A small CTC audio transcriber, trained from scratch: norm layernorm.
Rows from block 2, named by matrix and row number. Rows with one number belong to one neuron. Each number is 500 + 40 x the weight over the matrix's rms, rounded and kept within 0 to 999. All counts start at 0. Numbers have three digits each.
# fc1: MLP up (model.blocks.2.mlp.fc1.weight, 1152x192), inputs 0-191
# fc2: MLP down (model.blocks.2.mlp.fc2.weight, 192x1152, transposed), outputs 0-191
fc1.212:428525563448565478487495477457528507469489459561569553533588445553433506469508503479529469519479557498451479486399549503510471481518529493474524542501509508457447433400494472522509563472504520477573467513555472473479543504499573469524502474488493467513455533561487537501552544502487492529564548461538440500604462506453491491398584489527534565496533509555555494500474530483576488439513545499540435529498451510496535540470539515554503531428411538429474492509558523444467441489474500537560486460490555482512542445522540528443454498455452431535547417473525480523460537471541511506
fc1.213:505558539549528460507485421505533568544503436477458465475448487472483475470456584543586495523505455478520477481508501527549547465445469525552473371477527490568475542493479534443452529513597529488580478501568519522541494543472426491469451531516510517581489460546504505548448420498521515487477525508484510536438535527551518495527541543499553511567476523531497531587409469512558491524531493503490615485481431513526481474499461555498482389548508529453492500536499603557473427525508548459510536498544536493543451454508458473548396532542473522478478520458477480436480546471486488533
fc1.214:525505564447479508593533572464500515576515543473505549538432443499446492553540527547531464493461473463445498458482513526514559528512463583476451501425480482518510483518498497459453469487546536480478431464452488492513526475443508517501490590424552462530475448549518578533535503529520479489475499474527464493470603536495536476489484498443518443507532538583527506533529455528472576512562486508440546497514509442445569471518496514469496450497476458434528479489617484484470451446525492489431582476416526533459585497435476530531486502520463538480436479520453506561537471526455557540
fc1.215:524509451573482533433471465418473591543557434460485527425512547467519506548520471516567471482535577489561500504477527445465547433501502470465482523429472535462523497449480489474512437504513506523505507466454511502638577495511516493546497497535528500496540478526455491483513531488442499541474465540540507415480447445528513496508476478400442541520485519560562531537500551476486555520520532542400433488515412508477486448501531499519578458549514470513557545521533436483489478429544504603517504498459531546445606509481487456602481479520509502506542545574574474454540464499468489523
fc1.216:579524500445524480561478529510479521503446517516473507509517485440451535510543481535524580574511479490530478483452557479453524524569530511464526473489447509444413530542498525460501487454450398513468453476469531476504506540465488465577432542499544454513479502525560475476495603509556533472484510539478476500472511564432509558541511469539488474526570474483431525507426476545517528510517512435428564519519447479508593552569539455384505481371440468498458467468595606518460512567494477462501557523485486509450548478474507463563497495442484500402498373498531480574470510527559498546
fc1.217:514521426555526465487483520509492456443473514543507567563484510538619459476582531551547510431461538410494443557459457478567489433578512582497449471533463475545484472469449505531465559424502455446489601487518528609551498569566489530530480528494536532491559523454484466459494519576529508484484465423518457537454503522481564463443409422449501593496495488575460553477469518468489506481524474455493571488534460550477556440505425589510516547426541485514472448491572529488514486537509504503509475497546552522539480498365494400550530492549495428488476461467574532465536435505525501473
fc1.218:462478493500513567501475496563466519492539463511526495474503479464469516520515514533490449460516460454500498507540568559537530583511510542517492556458478512555537425452490515487514463446520453554480490508496487470528532510511543409465473508482506513474508488444460578466456551535561494554488518509507547563490572512506599488481575473588511529501529490501505423481482430471535459489478499557448507468496370519572498515491486519498486493481515508481494473494502514548565506505512501488485554484440487510497430492488431580514456520501507522483509497513466467472419495462486557539
fc1.219:438556523480500461555489495521459516534486572504499503464610467404502462498510472535468513499444455506513499497547519437545550507563570552528488456478491479481524468448468555604547551491498470486479521468507499511515538494531507473532446462517423475437524525445461552547521449457461468477538490521425559497574469575475505481474497578408571492468477509458534519465441463420492506452563557442550448530518504449437514481501463426459531491505541479516549536472498516554494524521538515536458512524515522470536518425547419479532534420497554518491494518541525473413479529510464534483
fc1.220:498487487472541475511514508503499578538434539551524399513549551509452514461510478510474435547473524550514514522519499520523549494491502482495428508523454540454491429449483480523478534518530422448472520450457531561524534607465513596553444487488503510473536559509482545480544468457547487494468491539406527501496458518509458466468514496508528568586507511530465497580506513476549478471523506475452428530490483513549435550461512539482509568526473493476499538490492485559532569487495554537483554456526475487523516468430536487506458484470536525466502545522469417446499506524511501491
fc1.221:501504427494475451529518538441588521492469533590489506516484545491451487562512425557442493472488564473430472554551480546488457543457544543432506589515458470496666463545497487474488483552443525424529580479540525525514519479471479437506510457528464472569483517468503527489447553517513533520577441486513509487481485449480579553517477539434478564453584554511474485515514515467421514493493464513493430476389555495566504483508534464512405543552533511425559438456493506549505520502454485532490463468487515477524559467494504540513537511492495471525509505557440459553450491509550523488
fc1.222:516555457520555558441558462554442470497493510450519493508451502557502423478555463509522391413505513491560478449388527509494445540513583546552544503457444552556456504518466495559476517563558466539515497512550592535466466491532480533506500566566516466537553521485500494515486504492522498486551594502486513508489471496566505478520438537542499489372557498428567467520601504474483524508501497504468506458550507480460528575536428459558495507533531486513516471554433448488481464510521496545495446460515574480487497513434511470457436483498414458506501471520456492491522506465460449538
fc1.223:550531504479538426548522454475529517531451477507485546494520507510496528427455496491476461529442496425532524536521495507456460496529492469513504443570506477509502466492505478502490545544458497445480560508521474528432451534475517466522497501515532634502535500559566521486493436476545514449527477439512516439474474531452558501505507450506480485522558477436439470510517424512517631462532505501468464480471550486506442491468557487459483518502567491588481477548550498547452494524474480527488458538447563493538489469521550509490496509480583500515497500504497491539565490515507505500
fc1.224:459488537506458521502452465478562520512534441463484572545496525484466522549573430498490520456523415508555513468519551503511494491584523459423493463516485545471523486500486531610473464495528475513559508432502483535499459511477471517574511456540501525489466519543537504586476478521529525465529533461506478503560535552489493524468453435419506443585445473516501504577525501491503443532500558492563483488524522496507404472496508493501510508624496479551531539476459456457568504559458499504445482454476540552470505489555448439461524498504533543483496453425470520520445556448500478576
fc1.225:452502513564468498475555489523536533540510524531477564524508479457510526489473532392516479449488509550560399466569496549546477483516456496429423516488433529543456552487488530482510494426512532456521461548538556503439436570536434430452462517564406478482446444495494529514492472492475494551426443581478472490490482533539525492488479514521489453516452561478466489533464509493511522524566479514482476498501401544431477516426551505528525495496527462515532473455517547522561514472484465553503597486471435468484534526491549478531529511502476419476452569496515559523455542435521550511
fc1.226:395476506453469527533524556552509525494507541527453535496440517511559444450473512539494585587565563536487503435480540448483498535566536469568568495489461550516503476505503532553481476550470505433447481491507502482476399494523450472521450541474552493449484476490467511459515551511509448523508535462592458494494475539416543528506519435440571518535486490500496538485552487470470543579463496395520519513513495485538435524469460530453459465588498499531536467471486531520526530548503516489448495503592533538501454473511539496552486579446497398515520455479460516494580541480479539506
fc1.227:461439507509510487524519508523470556477479509571477508505480502499481454496536546478499484507523543602489530520512440466476557510494529457470508481495503503418502473373549433519508549427496529522521449503474526508588525540548467474494508523487475529575467472462511497455427499549485531499502391530491491555475492522414501510499481461506551518510481571475497442500562400551459448499453512553501439535418492471448507563490505449561499509507564501515537462515469452492524524424493527510472572439406539485572517451433478524521532498507570489507498511509481553528603551498529493465
fc1.228:491523423535420506473487478559529483410492426568558578534511505543478527471612532409498441470546455444506452576421458548465548476545501467440566529492496441517535459532517549452469460490493428502508486536499494517480494500519546503571425504462491543553465437487510503536433541536512464476430533468538467512526536509453564564520512497507444510479511504560497486512407423545536582544476507558439470422526466539503492470492500545543420516538498532501431477507523503503520513509529511457473543530494468538453520470539461481536481584489472540493499533551444536512507395506513529511
fc1.229:521556510462497492470461504533452473487521569489472496551422537515490471486504500441485451487592443480447549475483455514552478471481512498505420511500467490517531597500552570524513474572484491544564460497441509451510547568471512448520456433475457464555554433530476502514506486441504506469564557447492527465538500480529524467590491436486519473473444606496503508454525474460482528576466472507465466532528448480493439524470508516541506487547522523489499551546540507501558571508558536467436480489464488516510557529472520481507507459504540524517506493407470549538498419547568524410
fc1.230:495463526495373480537494469551453503504452479527518462508409494473510512417520440501440479448481448531468533537494535386531527546523606412468493521513488520512446528494489512507618506421450423446540527480442524471424507521474502527481505483471518446486465551525542472428525553472541527474508524457551542502525522520506537503542598547511571512434451508559537500501491472456464573507497504422432571501511498529483475493435538496527599452506535482536575458493495539529572527546455507401565481508418492518513510472466504539546487466464550516502483378497467542468512485507549559504
fc1.231:476531458467481527444533432453537553503497454556484557450494531456531451555513415503586484516450496534493458537407490541508474487465482469496437492494551552530536571512462514506496489545536500511506519469526432519455485537539511471480508563522594473498505558488461519511543497517491449599485497507503486468502494523493493514529514522462464542550489482523514444504531454510561494499459520493490463489471453506413454475366489513558449528509508455537423559474554503493572482422431544502542489482467472524545514446471486495450509503564480467491501531501477517512427527484525530541
fc1.232:433452452564494470462495477537535480518499549526557438540455513479567455465544474430542498413518451474561554440538519451403495456467494406497520444545565484459500513486425509520491500468566502494468473480500569517535563555484522495498461472527579501573491524519549439500520483526534559544507519547499462524474456521458495566555516431526499479527508580469545516534517508473462505496455480562539531515485521464505517512490524556504479472481475524477501585509505434479540462435467501469576508520537472482534467529513528505488494544482477540634562485463499478463453484497571530511
fc1.233:480493444510554555435511521545580456439462444514370551525572509486572470452500524476539440566505484498489522477509489501452487539471457503495508490473463533567518459435492525548497464497535509499507526488455488489486603458545501546577502473535557538447515549495531454491525500514558492484483459455549513542487505463538455485478563508478537567457513471413540412539514464476483590578521429515480480475430467486471559547502475503590435502486505477542459482492456494487516457523454515498512470491548485486520448452466550520417494507547572474519500593473531477529509516476580547420
fc1.234:485501560556579470486523506538465499548495513397515475519563556499532531528512520541503514536542448582475412433513564581513512464476474556494494507532513508455504446465463511546540523482485491521523506554543482427511486503518459449474438491487526479504510455471541558478501456488487537413489612453494461473505484478429460520491504373558499489511500545465510563600482485515474485492496514469497466537499527526495471504594528531499490510462454514522493481461448479465458466521456452483532500491469546522545612473482499451453523433508491551471495485497502550500463553510482501451
fc1.235:534477589566472426538470515508466487504459492513570565519553483476535509448525482452503498421492447513496459534560485479464506534540471491464537545535430529493461564487487462479512552454518497591560440478510501509480489534516511480521540514519576529525484482533582451507475500497434447506444521474528474522451508544452426408505525446478523536558486480474479497480520473503543443500507524511489445496549485450507493476543510499578516441537474545500525513460491545476447487468515498585500480515562515550488512456563461529508568446467503527534578511376423429514528495543557523443
fc1.236:531505513484493528470550524505418458534519536488439462505525506571561563479557494510516492585471498569505481503449518456623602458589485480389490496536420497485461548502466509547447492457534470447553606542414494503457533397525535449504458481533427562566524595447494444524543517492508447470506436493516522460497553577480431525476453534527554461470531521476530558516543517568494491557473430430468503518456497527536439456513513580474536499475459508546515464546539473514440490540490475512507465513489549543514482477529483466517521608462531527448479480550491483556487498479448488490
fc1.237:476442489473502451514482479538508546494491509526535480512545509489510497544505449500520471487518436548602488495544479514566510423478502496414393537504498499478495518495531514433496386541532515480535556482481420468522552481516536437511505524484529522543549492487483514478518471475512416467466456488506462542481459461452522594480521461556438461533460534521461520546494476521499521570497517374530518496438475552438487458502565488504495463587541500587498504536532499541465470581554491438493476553535482518428495537547514438483549466493442554545494509527488511492528552399461503546
fc1.238:507521541471529540478439483487438462480571504536542504465528434551509561504589510469488556479471477486564512499497534467441512538582486509537485496520532555556528477450489488455498504532455560522479501503457572454501493508479531452522454562476446511515504542545483476502503499559518469570503503484534548569531396486459506567508410434465504553591500489384470463457535478490397488399542551422461525526498439515473479552529490480506544508491533437465528502536539475529472584503491510500475470492533505497470478538463479452446482503446498430528582512535444571423545571462488518520
fc1.239:489485451526554447533489459545490509527451510474556515518499521459511412477495540520521499563517473550472523482499469555455494461480472527494515523511515549391515534486482562504552488455474500472466481520456456530542482507515509508470453483478556532419613489501527511434440447479496482488490576486538592491449493518528506477433526486578571501438525511436401564533474462501502474452479590481402473513565538490460484495528447580442463459560482427552511561537501535491577520512544496470512517482493500490503534478530472468493479520464530503546557473493434493463504456503465485527
fc1.240:515557456466527496446527476503504454467510553532520467491491472480545474521493483457512497521435562505493609542479537520529502574466463517461426458489461442503519426514511580512472496504463537404534446457453470470447592497532544488453510444552504511558588422478491496508489412481499474534547497444515450546424522433534558479471481489555534556546569564515548441560508577473458540541504464523493427533522391466593533502538493464459496494479538516505560491505461527480497478488458539439506496580470404488500477508501436497457513483500534496521452487487520534506482491512494528473
fc1.241:529520515561470524516527489469415514479479547439441490494494441496463403473478477548573457467454467506539587459536489539440496528440548603526512497522471520508550469529445534578502526507544478493567435471489475565523453494469433553533507462516477499435453444455517503493609491490514471562485530525518562554577456453541508497537536524448583480469503448417438531501540500418487518520487496506489529555503526581480497487409509468505479517512404482523521485497491469504558428552558527463516487500545521496554525574528447464530489517469532538537537517451514535473507501575453480542
fc1.242:486503496496516486490433514483496484517484534492414545532469474460519500466454474495550500547481482484464474503453531474452521506471502527482490477481477473523498581509490556463524521528479510487463451496511511513486538503497436514448443555530517540501459492543511604500505538434528447494465519499532481512473516515474501490506499480478500494482553540483562499541471503535505480531529511552441551477470548471471535562495484456463527474503519477510487517517505441477500512522584482496408556456518450523503518518571498450516555507524582539510483506549459547520546421475513539456
fc1.243:549577485518494538461453454509506500503510452561517545503549520448507551557451443553481526498421466459490527468513527458555537418533434499566452481551426493535471492504444557496543507549450492536488458545516510547576441529493507485541474510440492452445601535489503507483485446578549541509539536441467472526471497528534514491494581500482496472528492477470508503525499543561468486452531584492485381555602478446558527527481549478528501475539463494490524466505501523531424521504557495441497501477416456487508523520531517470527497512472393510508494449538473496439484569489520520421
fc1.244:511435481572512486460486490443477504588522501510523528514532441469436518474542408495548530545411534456527464451476475480535464510500524531500527468423464513509559465494497457572451441492580459482515520516503487519526484533510505492509514451511568515411506553471439489453489439468484503542481469466501519506477508458564548520486529562536529484570511552541531458471519500502500453476413516510440507430445424547499531584519456458493588514455446504468484561457503528495512510485544531487471454521507474580549520535480539461484462517553511551518555475479538507463503484499512540435
fc1.245:531438503485528533496510542490473495426430545596552510544455527481451510524428430550506524542563529513455526450430451528532488450553472495509469489537503547547553430458486544533399521445571504404564551530455513494474508485466504550495471537576541561479460461446428497513463491442514453551511543489441479475486462483520509523454471520530485537533486513464548457541520509531511486462468515454564490490485508514518543503468539520469476594502544563527515471493481488532557485552489463494494422583456510435506543581493445518508503474477518464488546494437473486545504494484547526457
fc1.246:478501560501532515513503530516500560455495573507536562540447486474465499471430497440567434595546488462494545554397539472467515490464458505465525499473535497520536423489572443410478574526489534471464540455497474483409467462484467544474484549490569505537512542491491528485567494509484515434566539419523493494454576462516512463434492513472516559496527520423492418494548469504507532436477521555569452484565482469514493579467480431499465525504518553507531500537523473563473494500497472506590522484496483495587521474475568530431489472520472467426536472513513538454501563418488450535
fc1.247:452497525498509500552444553441455507565542464475486495574597517502501502460412483494492480538532494521539447511477568532536572441558502524492499581541558532516512516546471538544563605456490483504510516487534516562456462557474528503523453520418525520489517481473423496471439496523535467518491478481535552502504481487576445561483470537531465506443510498508531553471509473467547522541591471555496505503462511451431426510523485445538517521523485450483489473424443494507518430461537513498459452505484437449535517440529578516560582461498472499503558511483534520503427457481500496528
fc2.212:514541462480503525508488519527493497517485501499483502441441500498514495425497511471469519537547529527527495484590482395537515507521498503459552513492538468407593527523411452443460444533418434498474529518506519527505494463483458517514452511451563511556490542486486494510456491521537490460458477499418611512478532520518523542629425580476496441515512504480488537520512478449476461550456496469506489454509525519510516509471443502444486474507578504521480481524468571549559521559538576446499458529566513545532429474481429464544449501526522561547422523526491500469503524474550505522
fc2.213:516484468550463490480472509501453491468449525543460441576486555531508523509502393462451503440587537496524477518410425437514463545500486470544454500500505568482487454581503511508555479522459480538468526542437494489461508445541474409548507430517495443422515518512526491468555555461501546508445531478522422525522476482489456527492477503538492461522589477516578456490560539492481543526497473469467433502509530507508536545512577449494575565490513451548531540506496503530499539523491491532523482505481471521508542505481498473465510476516434518498572516467581541523478457583536488483
fc2.214:564521527488500481478475463521446474487474488525530589440429531481558519466494382423544472451444522440550536590513447505478466495423512442537538524495575542455425480588551514533532492536494512413459494569485586436495527476516526440501509401620563591457438446527476452473461494471507447470487540481551445502595506559551583540496467512481430491516495474533428474489567532516482605524520514495495504545563540505545445505513440538493489587507492468588455515533524504515516556483525495438478391588476455522493465534470457486535486504442517512552541427478494501492448466461465490472
fc2.215:411504525516486505480470472492519483517490492463452517584524547470490501545456525467450486592506516510445554460557465502479469571501531447492454528492495497499503486507451538513512543447492476481513497525490509466534502537457474479450621442558498488570559557479562476570485470546471479462492491522436461490540544430513530513470491568598511463544500476566490512562563495537453463547496514460522560480451532421497555540552486444519504578565460441519444526501532574434542465479492513450478521504475516508533538479537502479443539501491525481519508450454468493459477440488478488478
fc2.216:538423489564525488439423525525537439464541476468487495480531501537561519540449504576490468427480456512541463517561487486494519538471514499478493469492520529506530532427522536513541476414548565410480508578562503506448499534598592451479542573477575498488549544450477555445536505471471492522507432486596531472497480469604502506463547548426487541518497465454502533478497507490534469458553474420529502406488552474526484485577506525468469488522496572492470501503494475496510460533401448517490413555549487478499461553515566418535448511554511515483464555454444536453550470490440517439
fc2.217:422499529479465495495446501492515572460517477482469474479464502513522527521505515458498568509473486478539487472566554552499526457422542513545534540391566528536466547523483548465499552533469497579513452545531528514518458509545489534495537541471397474490437497462515558505487519471493434520476499510466519501510478491417498441499555464522574532445558535506431504468533463458509497460571558478394549577464522456558468472516448477543523498460467541570537571531456442488513457534460480544405505534479460454467561505530496531507464519439475461478511600557453516464531554526483472494
fc2.218:501506496448525457550496505488503518538451532460484437481468472536492527463535552483444511566457485528523505424463436543389481493478432474543495489509478456519470578530565454507523498537425540475478475526521495492467467465572521563564464483589537496498462460526485402557540456425560501535509469521455512443525373513572495634484500536476462489433492450589502520505552512528498524572577503527513510478491573533483449504480532539572500490451476501477529483513502479482467527572433520518487487450517513441427506520491455477543469510519520471543456508539485526579546531515515483502
fc2.219:488405510572469531530468446453427406526524501533473447473505559506475569467507523525485464521589532529487453525449533503512489489472465500447534559419422518603537471503499516568492486491463449457506530523505432634506496482541467473475500498584524464540422490478562483536548421510522471574437441453543539544430498466550560505556534470490406472510498532570534343430523510544484456494574475493491468529442501543514405566501466467536488465532500548511481535477508449479461487522507503539616456518493546461485483516473435522535576540538494390521530487474515462533504541490514528522
fc2.220:559476545538499467547463487503557429445484440467519547448502468457535426535520543464506547410517502501503473481486490506536517554598575528528518532433501526503481456457561533483488490447446498515584500478474488511542467436553440421558546593595517503501460527539515570493479521541487464477511466489512488482497500465432464514476521555505537556456462487469531535450520516421486510459497464544503520491510481540542565505495522452513513442472549512529477447476562477495490539503489486435470475457449557593419509542532440537512527454516452478456528442506499502549515561544522493520
fc2.221:469460590513520532511522505579517558550574503394502518424471469473478508533511526438537493429464501487536512461478554512519542468548452530513503443439549490493424555467554535563561472464521505508498453525469474492494481574476524527444468519481573496475490464557544513462499482514521437521470561471561521488485577601486443447461491463561452486459466459509513584502563458525492546514541456533566485508439538418429497524523491464461532452527492471534437490478464503431556530562557485392522511519516464502459508587550498465513451421502488542494486542475503542437523522481481484503
fc2.222:457478519504435526552488459507526525508467556522466504557547538525505531385411482453497573466512541542512502546581461533516533509413458567503464520486541422485513554448472486487412466446525531457424504492490432483499546462533470430515490465431467572578488508558435482520563531513405539505563475498467432455509557534523476540480556515477481507510533505542463511464408494469496484579511565497557527541481458509458517452440450551485528542443492528518507511501553551426511522573478501545502585514475442427518546466515537528517520456529559469494457539443538534522455466535507557525
fc2.223:475574494560479460490522513529529454468487501467484475427429451457629455480539452620551545502448451510502511528435441479462500498545509572481527501494539492544482547501459480433475448463503479507517453539496471447451531473450446511476475451492498498513407532521500525482496469542575478500464541501527468585512498474541518536578452464470526512436483595541518460500523589461536455583565517510492519472496509520504474454486506523520535512480518557468517534524490544505531450448543535464508463493559548484451490476495405549510519472515497428484459484561485543429472526659508521445
fc2.224:474454488527444424496506537529473498489468603489593461494492544453472487544428549478540536514463561498549535563472528476470524496450412538544539501455523446467465488517507549520539482454503517459484550525519477495444520453513555519495472502526551521490536524495503558509523546512483446532521478513523504448442482446531471457552550531473498486457507492464490484482472539464477528494488402462464472578486412491506535501487508522523542511475448555412489474518558553502453504463563431494521445533493514509554513548502548510481466515466564467485547511588437524499546477521434544467
fc2.225:463496502503591496500504522497458524530434535465468545472516502507487517488562464536570520505490539498562516445470532519466517526607491565494527452453536501485509480454472569561437514561540493492476536512546504564556527519483545539554493487521515582521576525447504465506563523414490464493555523452542458492477460516453468529521457444500470472485464480506493511482586576458485454526510495525489535446453527422534539486552534407511507470517483548455414500449560433487563488548506485390439427457485524528533519464480510536527486428483468574529415486489470474529546470544444522520
fc2.226:381440535495591504498531503496531529465534540494537540449450553463544494514501517461432462476432545487524436521506484541500539486506465523543468512507552444487515513641408534473472504457472466408485583468538451491546520486447523460494562504509504554515560474563423492535515503535476532520472434432503580517454475482560493547476511500537468531423474490582434512546390526529484509488458530563510522557413500510549473438522455522551521550504514509459460470497522537534435435463490522481507462513491591501489599517481468518559440508375561615487502536465536444507472479449515433537
fc2.227:508556486526467536488511535481500519489529491492451470495507528477520509495520536487496522470483511461481537474514502543528452540497483545580533540515541480545487503568519574538449418475564556502514484495536460545450381481435569465517484564495510464494508534466555465487542498463507540503457529475409567392557493529502515574490517423487477463489506515534458470512547563406581503520490504448441541417500511500540475423424412540487495450487480458493483560498489551507498446459499537450481482514506469533468532512564503526513496544460476458536428493536503527516475546474539462533
fc2.228:509414427506493415493521533471476557566559478521409547484453429511489541444502509514549491508504520470547482503528477525505498523466483508556488472528547515507442545478609487491488504471547565474539492506464507492590646596447468504480561495508517513430511465516478500450540455488473557468478422435499471540568458479536576497485510475469476424463493464558466529460550450424498553495474555429463519575521471466553487591471549497511485511498437533436476477493498462432511510524502556515484402456533557505585477548534474493412466462453523502528488473486463506520556563575552465534
fc2.229:450470545572445477520516467494566529528573444565520514473541518494544489471537498537497511503500554533543460497491494454529482564494499471564544540451502553517479424501428444457555478486535514451482528493509480523467530486490509550494538543541486457421452519467507478536528476485482535504399508550478530482426532519527486511430572536488510565430501445442537513527486556495477457402495494445503533464496497428547545494504490473492408535474489480526561547521397405445462505480448454556543519504489484457467485489472481527485500516574495524571505509564555457550500562475462496571
fc2.230:477517526497524514507472409447526489461558444554470501523493519509488479508490441472440498480529458529573519480476451606527483471523447580453530538535435556516513500471478460504464480519524524519498515553490552527529495427556502471504548499524479537479563403552450550530492511465561536531541483506409571544595497491503495439498463471359436513579541495529523541441530455414518498578522543485492506550415413550462452487503588479512491504529459512497445518473409566515523469530455526498492557490469526534517499466500480469528522540537432502451522497449485523506445467481451421511
fc2.231:597525580485543436530479523492543512528506481584457519520576504520494555486558536518464512490482488549416536563536549486541498473453564460440554509559529459473540478496511471438461516465462496575489512535464503518500540447524473556526480522463514473536512530479458523503431431518486431488530488507421485505495524446524490508480465497591456518447535527454517569518499522461446491511497443513562503507499449482491487516464530506575511512562529460390476510489500527568518498499474485486460511524569512494486450499470450541507433499488420558462534475428471549539516437531498430476
fc2.232:518535493542505492526517498438472530412451457450463596540433464552454558509515493633426455497442515490462527539526480528524504496510532506507488552445535533554458494492518438520573493539482546477516499579434472564504456491506479530490540510544478518518506541439464507591478536516505477498504468489544531499412483424480531392388468545512503523509533497562440507443536541525529513521502513423470501491487472497550478483526573542516555504488566447502471486547483473517479486498505486520409471519482491477501440454525433499517495432423469473522497526520525506547546493495456537508
fc2.233:507497505531532473525509490472437607538475574471566477506492476473502537565439486580484540498490490568468511495455537524527447549513556461462491502505494486479450497582450494454540517505465452492489521486499510402491429579444565508454472493474496516562530504502477569505546473507540487488506503530480548479541475554504496475540476510469499417562465493524484527472481577547492487509532531541483561414512490513548530439525513542427508493513481461492497543502525462470537476485501436538491586480512483540472474552484418486580462545443377456561539465516473440425425523473467494555
fc2.234:493497448466461522447467519504503459475508541468455511489492507502486498461513559488492436478469483452490523556541575470526500546455494506535501461499501445517555525510600510434487483518478485584449463502470506518488530508521546540593477550504488487533504555512500441462480481479451471542478445538455511510477503467483542495513451567459525470530455550551498530441398498519440540490513531564474498532496434488508537448446497492466531510482502451517453520472532491575610504475571484443501584483557527447473507485457488465545485521513533425547533523509518434484555523508527438480
fc2.235:461516416445440563483593478465460599463531549445510500448494552512521513494526590462528535516450573506431482520478531554597484479487491471507520441488562482456486451522502483535491510524502488444500492405504450498539472443502552542536504452496484526416494447497455455491432499495510568491575485545561527508579557540582558544517461548530457500457505523473550500501434502542519520505521495546488609433455564502527507538469548436482495471506483499519437522477510496574531506530489353496547553476493507485499490570513508398467475500497553431522461450598443452452490444439546500522
fc2.236:501524504457507451517507428513512487496543436531546524531414528482467433533433517416485519450473544441475466551500441503427419516436548540581489580514508502492600502475492466514563574515524472519423441496532538412494483576529487577452522524469506447482552510506527500527465495506473528498543494522444550526502464476504575451499535486453474522503439530532533417506434540469470529552505531513547464513535495491488522520451587535497419563465497462525532548521476523534505520507477460455457536451549446466513523523476508526483454428503482523513526508486507505502505522555504525532
fc2.237:535513569490536512529474489463501507470534521478492472450433519506458570447513556530448555495523560543453458518521517432497492567467503479528574494481536566501505484512520542514517579480505527502490467535542524463433489476456490565478515452545481571505529518498501457496431559526513507524531497493501480434531552489501524504509484558487474543481467442525568482470472480461446498481470512534502420451478491436523515485485417449540528512400452466503442547445508526495474512435501560566571539464476517460542526460530492539596426519534532497461542477463487510550495455530542539466
fc2.238:484513511497507508542511411497542499553464520522514541487505595409533497461489511494498465450487489477480506493486421476540541557547544523394527435574469406512511581522530553536473540470525528439524539518552483475502518421527475519452472476512449499467484432433493449489485477483469485492468601518507465476480558462567536531479542593481493455425508530620506542506518473494502454470438420580428549443522533536523496442488490428458456473516454539528506541457455589456507446502466501502573541442588579459507524450576492562469486508540583496540473457465567530560467482536556489496
fc2.239:483486567470492527477525516481520497483528468500473454498469487488548499508503468455498515492547516506509434533518515508586535510478524514537456464479492409538456482571527394529444483567512499490443535507510528529468525483509442497538560563467541451564424514451453529523563543523357519514471486460535443513531500482484498519464483531452411470514485489550461478474517528497520517591517462586549487504479464516460556473497512475469495447493556515555522527549537404453488463535452474497499543461572521467546526478468473577588498521513415477460532506538526529490520560482498451499
fc2.240:452392484604480522517534524503468516512496483478532502454467492509376492493460511458496521496517459439518376467472465528507593458501539469551518532473527528511454530466527437435467451515502522463482576449507575446533450516454496525546448513488498516485394517445471517509498534485509488532476510582495504519609517535415556507537518441415464510481483536497436531466510508529534586438501505534601512454592560554495486509486505480502497498533513482486427487495499507526430473509534488507611555524491551458501551475555500475477563534489441517526570511540481479534464490437444541532
fc2.241:559543457511478458549515559498489465480503461627526484458493544519440535492535539495524474558568457475458508551471600501563565473440478486521528507480581521534487434540500514468452446453495450419516540519566466468531478534475552580475435503517544519539545519496529537485451512463578513415527492444426466463426520516483471500500474414483484441634531522558484551517451534498472495505456499547550441499527518551488458482530535511467529514537511483462461491556475559468465443426412510524467557529475448499530474482501516496487495505571480470452471561533492499446532430520496527520
fc2.242:521472467488467541468519464481489522454478481466531512452449535566443501532465523503480557499486445545487538491548511503553514474478521515503509539501514529463530461550473479514469429509509447530526574574464495510541432538516537448529556488490465507512527511486516435531521433531554536513511469491461533487528517515423499559509478513518556472565477465476466534460509474515490499489487492477610441500518497499470441446500512492499438504526513537515540476446504543509514533473435522498543438541471538491476490527449524524443419501478474485485509444476537477511502560570503501532
fc2.243:479426528467482499514524484443432582431479499423460423459504515527489500493530547444478525504513483507532509492465476510413491523446519500516500501465530487543523495445592494493473455470515505523568582433466478429474533414489516528492508534536471516541434461434549470498518504453532466564543486490556529476528525501426510634543490542511500551453488514486520484503481475446544480572506397502436602518506517521515462489557586476490538508460446561551489563455501511520512460500434449472465501539502575534491481536510473518486518440499493519536516524479603483596488473542474559502
fc2.244:511559465497553487521583495465513510468484499418519512469534591563553551508474508457484490396505458500499534487439507520484540501420548458495511545455526502492515511528422531517495512484444497559495457500486536537455530519472483551506522529472500532506434518517488582485493550486514504469476590555486470519534518551431523476496459486416493491470525549494463517485474500537484503471505486533571496471511479478486518542451487512492454470568507498549612505491373438484485469537459459468473625452519474448487431497498549515527527527496524536415516533455469545485578490539452524526
fc2.245:475579501544479497500574459490424455474552525467519477428520490504537484555591533456454532480459484514507436498538521479548537518471432517500509503427487509513489584485479492518533438464481486542443491486468515474535539544486506434432536495466483485451455473552538614564556466592508521469526530475496487489494561469446448548555509435481512470509497525490448495479475440499575506471510512503526534421508429468423444511495496525557548459532498496549521504493459588467484535495441480523520581456562514549503521453584527525466494460478430508460469469457589565458438505579487481532
fc2.246:438450475510415450462450464485530536504548432500452489494522516466556538503470463473510524446496558493487467447492504492510459487542467485556495523494494509492434534526433598540500450513562445433517582519525432487493538579517462483536533450533487474456443545473534489463508503533533483571457522559535484504495498541484503538518529433531533487446450472547478543495518515534494493504502516456429565530482499525546481536479462510503542509490483484450523466493528470482548499477479511521470510475448522517435558547542478480527535550504528481465409467566444546492507443604552566513
fc2.247:512545452476503486463523436521559503487558545490523463509511487448518557523519481565494437491467608492532583422491494438443483515488520521542482535471473514472502507463502426503480472616534478575543479429488504489530528452488537552520588455557487458533491476488470507555519552498493500470532479527538448509508458538447524534507519487492472533502440452437504460527463553520424470414496534456488538473550454549590511476498478523424489438550508509478619460577535535481554538449557458484450480454518573502478550474502414454465483570498480505467454510526397506546491556465420502515